Weights of a small rotation predictor.
Model: 64-pixel images, width 160.
Training: 6900 steps, batches of 128.
Data: trained on aerial photos of the United States (SatlasPretrain), 203450 training examples, 4.3 epochs.
Rows from block 2, named by matrix and row number. Rows with one number belong to one neuron. Each number is 200 + 20 x the weight over its row's rms, rounded and kept within 0 to 999. All counts start at 0. After the name is the row's rms in percent of the matrix's.
# fc1: MLP up (model.blocks.2.mlp.fc1.weight, 640x160), inputs 80-159
# fc2: MLP down (model.blocks.2.mlp.fc2.weight, 160x640, transposed), outputs 80-159
fc1.500,096,235,226,196,224,196,228,273,177,186,221,201,211,219,198,233,199,221,194,213,178,219,193,215,211,248,232,185,192,188,204,173,220,196,188,199,190,215,186,187,207,210,208,224,191,194,214,214,218,242,175,194,195,240,224,185,198,184,180,210,242,228,203,212,208,225,226,183,192,206,206,168,182,194,195,171,212,231,196,195,173
fc1.501,112,183,228,227,231,164,159,214,195,242,177,203,190,202,189,199,206,193,154,202,210,209,201,211,234,204,206,229,194,223,179,191,177,205,212,187,225,197,183,218,206,232,195,188,213,184,191,216,219,220,213,204,160,223,199,210,187,196,216,207,209,170,175,200,196,222,172,223,215,205,206,205,180,193,170,234,205,203,205,179,191
fc1.502,102,175,199,214,205,209,227,178,216,205,206,212,216,172,163,204,199,187,193,199,212,203,188,231,160,237,205,212,172,213,181,198,190,222,177,213,183,199,215,186,203,229,177,235,181,207,212,206,208,198,205,183,192,194,207,186,221,210,189,231,197,176,200,211,206,237,203,182,170,187,189,192,226,245,177,199,200,203,199,190,236
fc1.503,089,217,209,237,256,179,189,233,187,184,148,205,183,205,194,168,177,205,208,223,207,206,243,217,218,199,203,210,190,207,230,195,207,213,206,185,194,200,202,163,217,190,187,187,204,207,207,224,209,208,169,218,173,203,208,159,235,179,220,219,191,212,216,183,190,231,184,210,220,210,203,193,235,209,177,204,193,202,169,205,205
fc1.504,103,190,209,217,250,190,185,183,194,209,184,222,204,194,174,207,185,176,156,204,203,198,164,193,189,194,198,189,177,223,212,213,189,180,215,171,207,224,222,173,192,167,227,170,221,181,210,208,216,190,246,185,227,220,170,178,196,230,224,229,216,225,238,216,156,196,207,177,206,183,189,214,177,223,199,199,176,211,169,221,173
fc1.505,105,240,223,210,243,187,205,235,190,193,215,194,187,169,179,215,198,237,166,208,188,210,206,224,201,173,228,203,221,204,199,195,201,183,161,215,198,202,200,181,214,204,206,211,212,186,182,243,207,179,167,162,208,212,245,224,202,202,203,187,211,195,204,204,202,182,155,164,203,209,206,164,199,200,185,189,211,177,192,206,172
fc1.506,107,196,219,216,205,219,194,223,217,219,191,183,245,201,195,192,229,188,179,197,201,161,180,223,204,197,187,173,196,220,188,222,204,206,184,199,183,180,204,201,229,197,216,186,218,215,230,184,189,196,209,204,195,187,217,225,236,206,221,245,210,257,175,187,182,218,184,226,188,222,223,187,217,201,198,226,198,229,177,195,196
fc1.507,109,191,195,187,200,208,177,202,183,243,221,181,173,147,181,185,178,174,215,251,190,180,201,210,217,208,184,170,187,206,205,203,176,211,163,218,201,186,180,177,190,207,221,218,206,199,229,213,221,183,192,190,239,202,216,195,207,210,205,226,211,193,190,185,216,213,203,179,186,184,218,218,226,177,229,220,215,208,207,200,233
fc1.508,105,209,221,228,183,195,222,173,176,215,226,213,225,208,183,188,211,217,169,224,193,245,214,213,213,231,184,212,206,194,208,230,208,215,219,177,187,203,208,178,182,224,202,230,205,197,195,207,186,200,190,167,197,169,200,216,179,214,205,192,200,200,206,196,211,210,172,209,226,191,192,193,204,193,190,209,199,180,211,239,179
fc1.509,095,188,231,222,201,215,220,187,201,199,218,193,215,191,181,226,187,210,169,187,189,187,188,224,224,183,200,218,182,212,227,224,185,209,178,230,165,208,180,235,159,190,204,186,194,200,202,213,196,190,206,201,202,215,241,197,193,211,163,182,198,216,210,202,245,228,210,201,227,217,200,198,213,198,188,188,193,227,189,211,203
fc1.510,101,210,231,223,179,195,176,202,196,189,184,206,213,176,228,204,202,181,213,173,184,179,182,185,196,185,170,185,194,197,211,197,216,149,193,202,194,210,178,212,166,192,216,178,223,203,178,208,170,180,179,221,227,167,160,177,189,181,168,199,222,224,216,198,204,167,214,207,175,209,187,184,219,200,180,226,188,201,133,171,210
fc1.511,094,192,193,229,191,217,189,186,193,160,216,208,208,206,238,207,196,198,204,198,221,187,218,210,172,211,212,197,171,211,237,215,192,223,191,183,196,185,205,176,206,162,238,209,215,197,208,166,221,204,168,199,209,189,234,161,195,192,214,193,228,226,191,217,234,198,162,199,184,195,184,173,209,199,217,222,210,210,170,157,197
fc1.512,094,226,228,190,164,165,205,209,211,177,202,189,231,194,204,233,202,197,210,218,236,194,194,204,217,203,201,243,175,225,225,212,177,182,236,207,237,205,183,217,200,209,209,232,198,177,203,233,200,218,214,228,218,218,217,186,210,151,209,217,178,202,198,200,195,218,192,198,216,172,190,188,212,226,190,238,215,177,216,179,227
fc1.513,100,202,173,207,207,168,202,230,180,223,241,227,231,186,175,162,171,176,216,225,217,192,225,172,204,220,253,218,212,202,217,241,179,185,197,160,202,187,160,231,201,186,185,168,229,175,227,200,217,213,218,199,174,180,211,240,202,170,195,221,213,204,203,208,202,195,194,191,228,194,188,210,198,148,200,195,192,165,204,184,176
fc1.514,112,211,209,174,203,226,217,192,211,189,199,218,217,235,174,259,225,175,218,200,209,222,186,188,177,215,193,203,192,180,182,196,186,224,194,186,185,200,174,220,234,206,184,163,213,208,200,201,198,195,214,191,224,195,205,246,202,210,202,205,209,198,160,257,193,213,206,161,208,213,217,195,170,213,200,172,246,182,201,228,181
fc1.515,104,202,186,222,204,173,228,216,194,185,183,214,206,208,208,179,165,211,209,209,191,224,215,179,209,191,199,247,194,192,203,209,224,184,189,218,237,209,225,216,210,237,207,224,216,207,163,187,193,193,154,214,191,205,223,215,164,194,220,203,183,199,159,211,209,180,199,221,239,203,164,202,198,209,201,232,220,231,211,196,199
fc1.516,097,189,222,189,218,157,244,184,203,185,203,178,225,171,187,204,226,219,201,209,194,196,216,198,197,199,215,204,209,192,204,193,194,201,234,223,136,202,204,213,183,208,179,156,205,214,183,183,201,245,217,217,183,209,222,184,184,190,196,171,243,215,207,193,179,202,203,212,182,218,199,195,213,242,178,178,208,214,178,234,165
fc1.517,099,194,232,169,201,221,196,203,181,202,203,174,183,238,190,200,207,240,201,173,240,192,227,210,235,185,199,163,241,196,188,216,185,226,205,200,200,203,181,197,197,240,190,198,206,212,183,212,190,230,216,213,149,186,179,227,215,204,201,207,158,197,197,150,206,223,212,249,200,190,194,213,173,205,187,217,171,224,208,224,181
fc1.518,102,173,182,225,211,180,171,197,236,185,193,209,203,185,194,158,198,208,190,172,215,188,181,211,241,203,220,226,181,206,195,192,187,203,220,196,232,213,228,235,176,207,193,207,201,231,246,164,216,209,196,193,260,212,193,173,193,155,169,199,200,200,193,167,224,212,181,197,198,235,205,211,170,221,214,206,197,194,189,196,223
fc1.519,111,202,232,210,195,191,191,194,238,223,215,226,240,207,183,180,230,209,219,194,180,191,194,220,196,203,178,227,154,229,206,191,208,196,204,214,184,217,217,206,214,197,221,209,229,191,212,199,189,208,234,210,204,210,207,187,208,219,173,180,219,242,201,203,165,230,203,185,242,201,231,175,207,150,170,223,179,203,197,215,191
fc2.500,111,169,200,205,208,228,224,185,196,211,182,192,206,200,217,231,213,205,218,191,213,187,223,183,188,204,219,203,232,192,197,181,212,207,214,209,211,183,194,160,214,167,202,228,162,160,215,188,189,157,194,205,250,224,184,168,219,218,193,201,153,218,187,217,162,201,205,178,194,179,164,266,194,181,212,173,209,199,233,182,184
fc2.501,106,224,199,197,182,172,211,197,201,198,203,204,207,204,176,209,183,212,227,206,232,189,206,218,208,173,222,170,219,205,170,205,231,179,173,216,230,177,212,188,176,167,221,188,163,231,193,230,202,166,212,193,182,211,226,212,179,201,174,206,212,175,237,179,190,236,198,246,240,221,218,210,184,207,193,157,172,172,226,187,201
fc2.502,095,208,211,229,204,172,206,213,197,201,196,178,214,230,207,194,202,193,210,213,200,185,207,173,198,198,191,231,180,169,186,192,187,213,207,234,176,199,202,204,206,186,187,205,161,196,216,182,255,184,231,198,199,195,222,224,202,223,202,234,209,221,222,207,203,142,213,190,207,199,228,180,185,153,209,224,180,186,213,243,186
fc2.503,102,168,211,173,199,234,217,209,211,216,176,164,175,196,211,223,193,187,228,177,168,213,190,182,206,211,224,202,204,184,227,181,179,194,165,207,172,176,183,193,191,184,179,218,196,185,170,166,198,211,228,216,200,184,170,183,211,189,199,176,193,209,198,246,185,179,177,196,190,198,195,198,202,229,207,252,181,176,223,218,169
fc2.504,103,187,222,178,197,216,195,229,207,167,158,186,216,205,234,203,182,209,214,235,182,219,218,210,203,204,197,224,186,226,188,157,200,211,173,214,251,175,178,168,241,221,188,239,202,219,188,180,215,147,222,212,225,216,182,213,189,248,184,209,178,202,202,214,214,197,200,196,218,206,226,173,189,219,186,158,198,174,216,196,184
fc2.505,096,218,191,198,205,223,213,163,165,181,230,238,203,176,175,200,222,218,178,228,211,214,183,201,224,216,167,222,208,179,216,218,242,203,176,187,182,207,223,206,179,204,164,184,205,197,199,197,185,221,212,198,213,215,234,192,192,236,188,195,197,229,206,237,235,204,231,215,187,200,221,223,207,208,156,217,191,225,179,223,193
fc2.506,106,212,219,175,204,177,240,215,214,199,187,209,198,197,214,203,219,171,203,216,182,175,213,238,228,213,204,199,181,193,200,199,184,190,219,167,232,192,213,195,235,231,177,227,193,193,218,221,169,184,215,152,200,161,237,233,209,178,193,220,190,184,224,197,224,163,193,194,191,198,211,231,227,202,223,161,203,171,182,170,182
fc2.507,107,213,215,195,191,219,234,210,196,196,200,235,189,226,200,230,176,167,177,193,204,208,236,178,197,170,210,205,194,186,201,209,166,224,174,219,224,174,206,205,187,189,211,192,230,163,209,204,159,190,190,196,189,171,200,232,197,220,188,190,188,210,228,217,235,213,213,221,235,229,197,183,149,206,214,172,201,208,197,221,200
fc2.508,096,224,209,203,180,190,231,169,195,190,188,211,209,219,221,229,198,202,210,202,190,217,177,216,203,181,184,198,192,203,248,186,207,159,209,184,185,204,190,188,183,207,213,178,194,237,204,211,189,175,215,184,231,198,236,176,183,187,227,171,207,205,187,224,218,207,194,228,190,211,202,185,200,142,194,224,217,217,196,227,193
fc2.509,108,220,182,193,201,253,214,191,192,189,162,199,190,227,184,185,177,222,194,207,167,198,177,228,181,200,197,171,196,174,221,191,209,191,218,187,200,148,190,255,217,211,178,220,217,184,222,214,210,188,209,171,211,189,203,205,210,235,178,159,184,192,180,198,189,192,208,187,176,217,195,181,206,204,193,207,206,203,166,223,197
fc2.510,108,211,196,187,181,220,163,190,185,210,233,216,214,172,166,208,195,206,194,170,179,166,214,189,190,202,154,216,175,212,171,202,201,201,185,214,210,174,222,198,227,223,193,197,178,181,236,178,207,196,229,189,198,204,197,212,198,181,205,181,179,221,248,195,196,200,171,222,200,192,201,184,205,188,199,175,158,242,216,207,212
fc2.511,100,188,192,181,213,223,183,221,215,195,193,186,205,178,184,160,265,180,188,204,186,201,190,216,189,174,218,200,183,208,209,214,187,183,224,225,155,182,208,174,210,230,195,211,195,222,196,212,213,215,194,208,229,173,186,205,177,175,172,205,168,202,185,205,163,199,243,197,195,194,209,190,202,197,204,181,179,183,204,223,198
fc2.512,089,203,183,198,172,198,149,184,222,218,209,188,191,231,232,174,210,205,210,215,198,218,194,205,200,201,210,205,233,226,221,223,209,199,219,194,178,208,177,193,215,221,207,211,183,201,209,209,198,222,203,169,218,199,186,194,186,226,151,210,234,185,198,244,193,189,203,155,206,221,224,193,197,200,188,192,199,199,184,224,223
fc2.513,099,194,196,210,174,204,201,211,186,185,188,181,199,223,207,225,190,180,235,197,221,188,205,204,230,200,177,217,195,240,188,217,183,149,206,213,196,190,220,221,201,189,228,215,240,217,220,208,174,198,200,237,196,180,202,171,204,241,194,187,219,196,244,171,188,209,163,186,203,216,246,206,213,219,159,192,171,217,208,228,216
fc2.514,092,185,201,209,199,213,194,191,179,207,211,205,245,192,185,207,207,226,207,214,171,178,224,227,224,223,196,168,202,191,189,213,202,229,231,148,213,158,215,182,192,235,193,193,187,206,165,188,195,188,204,205,186,212,205,173,158,219,157,218,188,229,187,185,210,224,185,204,246,161,194,195,206,208,193,220,201,219,226,215,200
fc2.515,104,191,204,195,200,187,194,220,215,181,204,177,188,174,217,177,182,176,201,207,225,217,185,192,168,230,204,186,185,171,191,207,256,193,215,203,194,203,178,181,214,199,202,177,194,206,216,185,243,207,222,187,182,220,198,213,196,182,216,209,212,202,203,187,212,204,201,214,213,189,215,219,222,201,203,180,199,168,215,190,205
fc2.516,105,206,189,187,221,194,202,218,176,212,208,169,181,242,195,204,222,200,192,196,254,216,195,186,201,189,200,203,200,223,241,226,219,188,165,218,187,206,188,171,184,212,247,212,190,216,210,172,188,175,167,198,164,208,220,183,178,192,215,195,186,220,188,214,237,183,204,190,166,210,203,221,205,199,225,199,212,253,170,199,218
fc2.517,096,189,223,187,200,199,205,205,219,223,186,189,224,175,217,199,192,234,184,198,208,185,214,233,187,250,201,232,156,218,156,254,196,218,227,226,212,211,192,202,216,181,188,212,206,205,194,193,164,229,200,171,210,179,207,191,181,208,197,197,203,196,224,185,191,225,187,150,166,192,208,207,176,188,223,207,186,182,159,162,219
fc2.518,111,210,206,189,204,180,199,249,202,195,191,174,173,182,169,181,203,201,247,205,166,204,215,218,198,242,181,201,198,208,181,213,234,203,244,178,196,215,204,185,204,252,187,179,230,220,195,207,203,193,220,160,201,239,189,192,220,188,199,194,227,209,199,201,160,218,201,216,205,203,179,174,208,164,209,185,195,161,228,198,205
fc2.519,103,217,167,194,233,217,200,210,215,199,239,212,202,208,188,164,174,194,184,196,167,206,198,208,176,218,180,183,216,270,205,199,207,224,192,198,215,209,211,209,203,222,211,212,194,185,217,204,188,219,197,211,170,188,188,172,211,204,213,220,203,199,209,159,187,233,193,201,205,211,200,203,174,189,184,199,213,187,219,222,193