config.yaml
dataset: "aerial photos of the United States (SatlasPretrain)"
train_examples: 203450
color_jitter: 0.2
head_dim: 48
qk_norm: false
inner_norm: false
conv_stem: false
width: 160
pooling: "class_token"
beta2: 0.99
beta1: 0.9
max_precond_dim: 1024
grad_clip: 1.0
weight_decay: 0.3
Rows from block 7, named by matrix and row number. Rows with one number belong to one neuron. Each number is 200 + 30 x the weight over its row's rms, rounded and kept within 0 to 999. All counts start at 0. After the name is the row's rms in percent of the matrix's.
# fc1: MLP up (model.blocks.7.mlp.fc1.weight, 640x160), inputs 0-159
# fc2: MLP down (model.blocks.7.mlp.fc2.weight, 160x640, transposed), outputs 0-159
fc1.397,095,163,148,220,184,181,216,182,159,200,219,219,199,223,195,249,190,227,221,196,228,218,229,179,200,179,180,223,180,236,160,225,187,219,234,202,180,208,205,197,223,143,177,230,195,163,236,169,191,267,155,168,184,175,221,192,194,202,211,176,231,253,205,221,215,176,206,247,190,185,212,157,189,206,203,246,185,214,222,186,211,162,205,183,147,184,199,250,226,233,154,188,209,153,202,173,248,197,213,236,155,229,223,191,227,223,148,242,182,200,179,155,232,250,235,221,189,192,194,232,202,243,176,191,188,204,180,205,189,246,237,194,168,135,237,189,187,164,191,130,302,201,167,159,233,186,172,130,236,239,169,236,174,138,219,234,212,223,222,230,216
fc2.397,093,171,196,208,201,227,181,232,155,198,210,223,168,176,197,175,174,178,215,177,255,155,191,200,137,191,177,169,175,233,199,242,184,175,191,244,197,204,188,208,239,213,197,218,197,192,179,147,182,245,221,210,171,219,220,214,189,242,220,213,159,194,195,201,198,152,166,190,197,179,243,190,187,217,193,217,173,230,225,221,263,145,212,213,162,152,228,195,276,171,226,211,211,200,162,158,166,178,211,176,205,247,205,211,210,127,239,189,219,242,219,217,189,202,188,175,276,143,182,216,175,139,163,160,200,204,209,218,193,212,223,181,191,164,172,237,195,205,184,146,266,202,190,166,184,247,199,180,211,216,178,139,249,180,193,136,269,219,237,142,212
fc1.398,103,223,195,206,242,223,217,254,252,244,197,214,184,220,180,225,141,162,178,237,186,237,181,199,160,153,247,112,185,222,214,208,211,223,169,166,219,168,226,197,201,133,243,208,189,194,236,219,224,154,171,233,246,175,195,198,193,167,202,245,230,217,203,185,177,170,240,197,157,201,232,209,107,219,212,185,191,237,204,185,146,184,171,213,237,195,162,234,235,192,198,179,200,272,191,238,208,163,220,182,168,172,177,211,210,188,195,195,178,214,229,195,210,208,206,188,227,222,219,211,217,175,219,178,242,186,194,149,170,272,181,225,209,170,218,238,207,180,187,220,190,190,128,205,207,259,195,181,172,178,206,239,160,197,156,202,234,185,262,231,243
fc2.398,093,271,242,221,235,237,176,240,232,260,225,160,164,218,185,192,195,191,147,192,206,240,143,195,191,183,193,209,202,197,188,210,185,204,181,197,203,189,193,224,208,216,189,222,236,207,253,228,219,177,239,246,184,231,196,232,230,169,193,214,221,209,202,192,229,179,171,192,170,175,170,223,204,135,231,181,204,194,233,244,194,158,177,190,178,152,188,198,251,246,161,227,200,116,208,173,205,202,231,182,244,177,153,188,201,219,180,216,133,186,231,127,221,196,229,173,227,174,186,188,220,180,193,164,192,257,164,198,203,161,199,208,206,192,151,212,205,220,173,192,161,265,214,122,152,175,181,166,211,178,242,230,148,196,248,177,225,251,187,207,174
fc1.399,108,210,194,205,251,170,208,242,165,225,225,207,154,205,233,166,222,185,200,152,202,213,249,193,273,242,177,134,243,187,174,205,205,221,205,272,192,169,196,204,176,145,257,175,239,153,214,183,183,193,162,234,230,209,196,202,227,215,241,159,201,190,236,212,183,180,198,221,167,214,158,202,231,196,221,212,215,149,215,211,170,185,125,193,183,194,147,196,253,259,226,195,207,171,212,169,161,190,226,232,271,207,205,226,221,237,174,215,161,206,204,216,227,170,215,128,191,187,160,214,224,252,178,227,220,174,175,220,191,237,212,225,220,195,179,219,170,216,236,243,149,169,187,184,203,215,164,172,206,193,246,212,189,253,245,170,236,228,210,162,212
fc2.399,096,215,203,159,185,246,150,216,221,207,163,178,231,194,209,244,196,215,215,187,205,215,169,256,206,182,165,185,188,188,225,225,233,185,187,131,213,217,216,215,208,235,208,218,219,191,182,181,212,233,185,183,162,191,163,230,144,150,182,241,177,245,193,214,254,201,217,225,236,144,143,175,176,232,180,236,219,174,182,204,172,189,257,262,209,224,173,210,212,193,150,221,188,214,140,216,168,249,217,194,246,189,163,206,194,238,192,196,186,209,205,168,157,233,214,190,240,181,153,204,142,190,236,152,244,194,219,207,224,205,164,204,235,197,237,188,163,255,171,133,259,172,236,203,194,164,207,220,231,177,249,215,251,221,159,202,208,206,148,201,146
fc1.400,102,185,173,192,237,198,169,173,194,172,205,267,219,132,237,194,169,173,189,219,158,194,227,195,271,189,185,146,153,140,212,236,173,186,245,223,199,228,173,184,208,129,198,202,174,204,159,206,184,183,170,266,192,226,185,214,232,205,185,203,204,194,224,226,192,259,192,158,191,233,207,244,179,171,255,221,207,171,190,204,232,224,198,207,207,229,225,229,229,151,225,205,188,204,164,209,225,198,183,256,249,193,224,232,183,211,202,200,187,266,173,259,179,225,225,237,213,192,157,205,245,183,168,183,169,173,149,195,246,233,209,249,206,250,238,203,166,187,223,229,190,157,214,237,174,214,150,220,242,206,252,204,204,165,219,168,206,207,154,215,248
fc2.400,097,216,153,213,172,174,133,177,212,202,195,229,255,166,163,226,219,165,151,200,253,172,196,233,177,187,246,240,204,228,186,225,176,263,220,189,217,234,143,239,216,166,214,180,185,157,187,214,159,223,203,109,156,225,257,217,199,136,189,223,175,249,228,160,217,235,239,188,173,206,280,251,196,229,207,199,191,176,197,146,153,181,145,202,207,186,205,160,166,149,189,189,205,165,194,186,200,204,178,216,148,182,214,213,196,215,208,212,210,212,205,205,211,181,202,212,203,215,184,254,228,212,138,166,176,211,141,189,255,241,260,178,182,199,212,178,180,193,191,234,195,219,195,221,198,191,206,240,202,204,208,170,143,188,210,204,164,204,180,212,223
fc1.401,104,158,205,169,210,237,158,199,199,177,213,234,201,212,185,213,191,194,179,175,294,182,227,211,185,200,192,234,172,181,186,196,223,204,121,213,240,165,234,177,215,239,180,109,211,187,165,191,212,178,214,218,170,113,188,182,177,209,198,181,217,131,133,202,229,223,214,196,252,161,231,166,188,183,213,229,198,223,216,197,181,178,198,216,233,157,172,223,214,202,157,234,180,206,164,190,230,240,239,209,189,205,181,204,148,197,183,189,207,181,207,244,186,200,178,198,235,143,243,179,193,270,154,258,210,202,202,194,229,221,222,173,228,192,212,232,222,205,180,212,165,190,188,226,182,273,231,187,231,244,198,267,229,221,203,192,227,191,245,150,188
fc2.401,104,183,188,208,201,223,180,168,164,198,185,226,153,191,240,208,182,180,189,195,176,214,182,273,235,245,196,148,207,218,194,221,232,199,220,189,185,199,161,214,185,197,180,184,201,195,165,214,214,175,179,180,182,170,228,310,154,153,215,171,173,241,134,225,224,241,195,236,177,210,245,128,178,238,185,218,195,190,173,217,211,225,209,204,157,220,190,198,214,188,183,221,204,163,185,234,249,234,257,150,195,189,239,204,130,123,184,178,140,206,272,191,246,169,182,214,243,197,237,218,199,174,197,195,210,178,199,194,171,191,241,225,212,216,204,200,153,198,167,197,242,202,177,233,246,178,176,197,225,171,243,162,182,141,185,187,214,167,185,173,202
fc1.402,102,210,239,170,220,202,226,236,166,247,143,207,172,173,185,185,236,243,201,251,188,222,202,232,201,265,254,193,200,205,154,201,220,203,254,196,207,150,223,133,221,174,168,221,178,185,172,195,212,215,199,276,176,224,180,237,227,192,246,196,219,186,166,202,239,206,209,202,196,222,192,228,183,178,187,239,200,192,229,193,230,188,209,210,170,202,230,231,212,191,164,205,91,217,226,204,195,175,169,186,241,235,210,228,184,211,189,182,232,140,242,193,138,190,178,269,232,231,161,161,166,157,194,175,192,195,170,198,208,144,121,224,186,188,239,185,212,184,209,163,177,171,182,172,142,214,231,245,180,228,197,206,236,209,184,177,238,188,194,204,178
fc2.402,097,175,227,204,171,209,229,188,263,237,136,280,201,211,224,168,164,211,148,232,199,230,248,141,208,205,192,186,226,215,175,218,175,156,232,269,190,204,177,216,210,191,223,181,203,229,184,194,179,173,209,209,196,216,196,188,121,193,251,147,189,167,179,203,198,254,182,188,220,203,175,202,209,208,211,196,201,163,228,156,229,184,146,244,193,209,211,187,193,183,169,185,195,216,255,252,206,235,239,216,201,138,181,185,181,208,198,179,214,176,239,145,208,162,221,157,209,173,235,223,204,243,209,188,106,204,169,178,265,200,151,179,195,214,226,227,230,205,177,160,249,227,204,195,182,255,196,243,256,217,192,198,206,212,173,178,183,177,176,236,202
fc1.403,098,197,168,210,186,196,233,151,161,212,236,243,158,179,190,217,243,143,178,207,233,176,224,283,237,188,150,155,230,199,223,168,198,202,189,200,220,193,204,206,208,196,171,227,219,171,201,229,193,115,210,189,223,172,235,222,151,180,244,165,204,245,187,198,200,225,229,243,211,194,228,167,203,163,142,219,184,197,206,196,161,152,258,192,224,134,198,182,163,234,159,205,205,211,202,184,200,175,235,152,204,208,246,224,228,196,201,197,192,228,220,183,154,199,196,182,179,147,210,191,238,189,254,239,206,193,215,101,230,233,200,211,191,154,174,210,148,166,204,209,199,243,173,175,171,199,227,202,187,224,221,239,173,157,240,199,160,239,215,162,220
fc2.403,115,150,192,220,226,139,233,205,209,245,223,208,244,205,272,208,179,220,203,209,152,169,254,205,178,237,165,209,205,220,192,211,176,222,169,164,208,178,191,192,235,209,259,187,142,249,184,223,240,238,166,224,230,202,233,160,186,238,220,144,213,175,183,189,200,193,249,216,190,179,215,178,157,188,200,233,198,206,201,184,221,165,201,194,177,162,144,196,118,211,182,209,256,191,148,179,203,213,227,213,224,202,151,182,218,212,191,188,213,209,165,197,179,258,195,188,215,202,175,212,266,149,257,197,194,220,172,166,218,140,237,105,190,213,189,232,219,228,233,158,147,210,198,185,248,194,174,164,191,203,204,190,205,195,233,217,158,240,184,187,194
fc1.404,095,254,202,183,229,175,174,255,186,253,209,171,168,262,168,208,167,127,229,181,190,185,210,215,196,274,183,166,236,213,142,237,221,262,225,175,221,231,150,242,146,230,175,200,240,183,222,246,194,184,204,214,237,143,216,183,181,190,162,215,222,203,198,199,175,231,226,210,212,160,170,180,175,169,216,211,194,176,187,163,192,181,161,227,206,214,218,217,292,231,181,216,198,240,229,202,252,199,235,212,191,198,214,131,206,270,203,217,209,232,160,214,222,199,209,267,228,189,232,216,208,191,233,215,208,204,160,170,201,184,209,194,213,183,203,207,140,193,190,208,227,179,170,251,204,219,219,221,192,193,169,227,253,237,208,200,228,254,169,225,204
fc2.404,088,144,238,179,210,207,155,177,198,191,245,169,249,163,281,183,161,232,180,174,248,277,215,221,230,233,185,169,196,170,255,187,180,267,191,230,162,183,186,210,180,230,218,151,170,229,160,165,197,198,221,190,204,222,212,200,247,248,255,214,160,222,232,256,218,249,244,176,224,204,209,197,181,213,194,171,175,262,170,202,194,197,162,195,224,239,195,227,160,263,227,210,177,180,237,200,176,169,172,232,192,184,186,165,173,237,129,164,187,204,206,200,216,210,218,195,209,183,171,201,201,217,244,190,185,189,189,262,221,146,206,217,206,196,224,266,197,228,196,207,198,188,213,162,176,180,176,187,208,226,213,214,227,232,216,225,229,203,246,244,235
fc1.405,106,195,242,208,239,161,180,221,196,226,159,180,228,166,148,219,209,202,131,185,189,220,178,209,143,190,228,219,138,152,190,159,169,209,171,191,180,220,221,174,225,221,184,238,189,218,248,224,194,169,222,125,186,236,210,205,184,189,219,193,256,200,209,213,207,210,136,171,197,225,164,247,190,240,241,211,225,184,177,263,184,257,238,191,214,210,224,215,262,195,200,145,187,167,174,152,203,142,141,186,186,249,235,197,192,160,226,262,210,219,205,117,178,192,157,239,180,213,218,182,159,167,189,245,209,223,220,211,156,200,237,225,239,199,190,168,230,210,193,223,199,178,183,211,168,172,201,208,218,181,193,171,237,207,174,160,203,165,217,201,199
fc2.405,104,189,204,158,164,220,190,213,233,190,196,166,206,216,154,177,226,174,225,202,125,230,133,217,216,166,148,170,207,207,220,227,188,223,201,188,167,172,190,195,213,149,174,212,208,195,212,255,218,218,205,254,221,218,240,280,168,189,152,204,231,223,187,229,175,207,193,240,189,166,213,200,228,182,188,158,158,209,176,197,131,155,165,199,221,216,128,192,218,197,192,212,216,145,218,215,195,175,255,197,182,193,228,172,130,213,141,185,206,188,187,205,171,174,192,180,174,191,150,229,236,200,196,168,194,219,199,147,210,229,178,198,234,214,156,126,231,224,172,182,213,209,218,160,256,231,189,126,178,231,184,254,222,206,223,196,191,184,210,200,150
fc1.406,105,194,197,241,191,216,220,166,169,157,254,166,177,201,233,188,202,201,204,195,213,203,193,220,110,138,191,181,198,202,210,263,183,237,209,143,158,211,226,122,226,185,219,156,163,167,216,223,184,202,187,178,214,175,194,230,177,236,203,162,252,188,148,190,166,205,213,242,254,190,187,196,196,162,239,206,149,220,164,216,164,174,170,165,165,167,211,129,238,202,191,158,226,203,168,194,178,205,186,163,227,176,161,179,157,225,210,211,222,159,167,218,172,203,212,184,184,220,175,171,193,174,198,255,181,209,258,273,201,194,182,146,197,158,182,197,190,159,217,184,166,172,234,161,194,202,200,226,252,192,198,213,190,253,166,210,197,194,238,146,204
fc2.406,099,233,207,214,186,191,206,236,253,202,169,248,188,187,210,233,184,250,218,235,213,177,129,218,190,213,253,239,207,156,161,202,213,169,166,180,184,308,233,217,228,199,207,207,232,209,217,220,239,153,191,193,200,178,163,180,171,166,188,197,226,117,264,230,210,189,188,217,166,148,189,198,161,182,175,181,213,152,279,221,227,144,184,228,193,200,183,185,220,252,169,210,198,181,219,172,203,210,187,250,213,223,225,254,216,216,254,208,188,165,172,244,173,175,203,194,164,153,201,188,215,197,186,216,192,232,200,164,190,185,190,209,227,217,178,196,212,224,212,228,160,184,188,248,155,237,213,215,248,147,195,226,179,189,235,247,219,157,210,172,220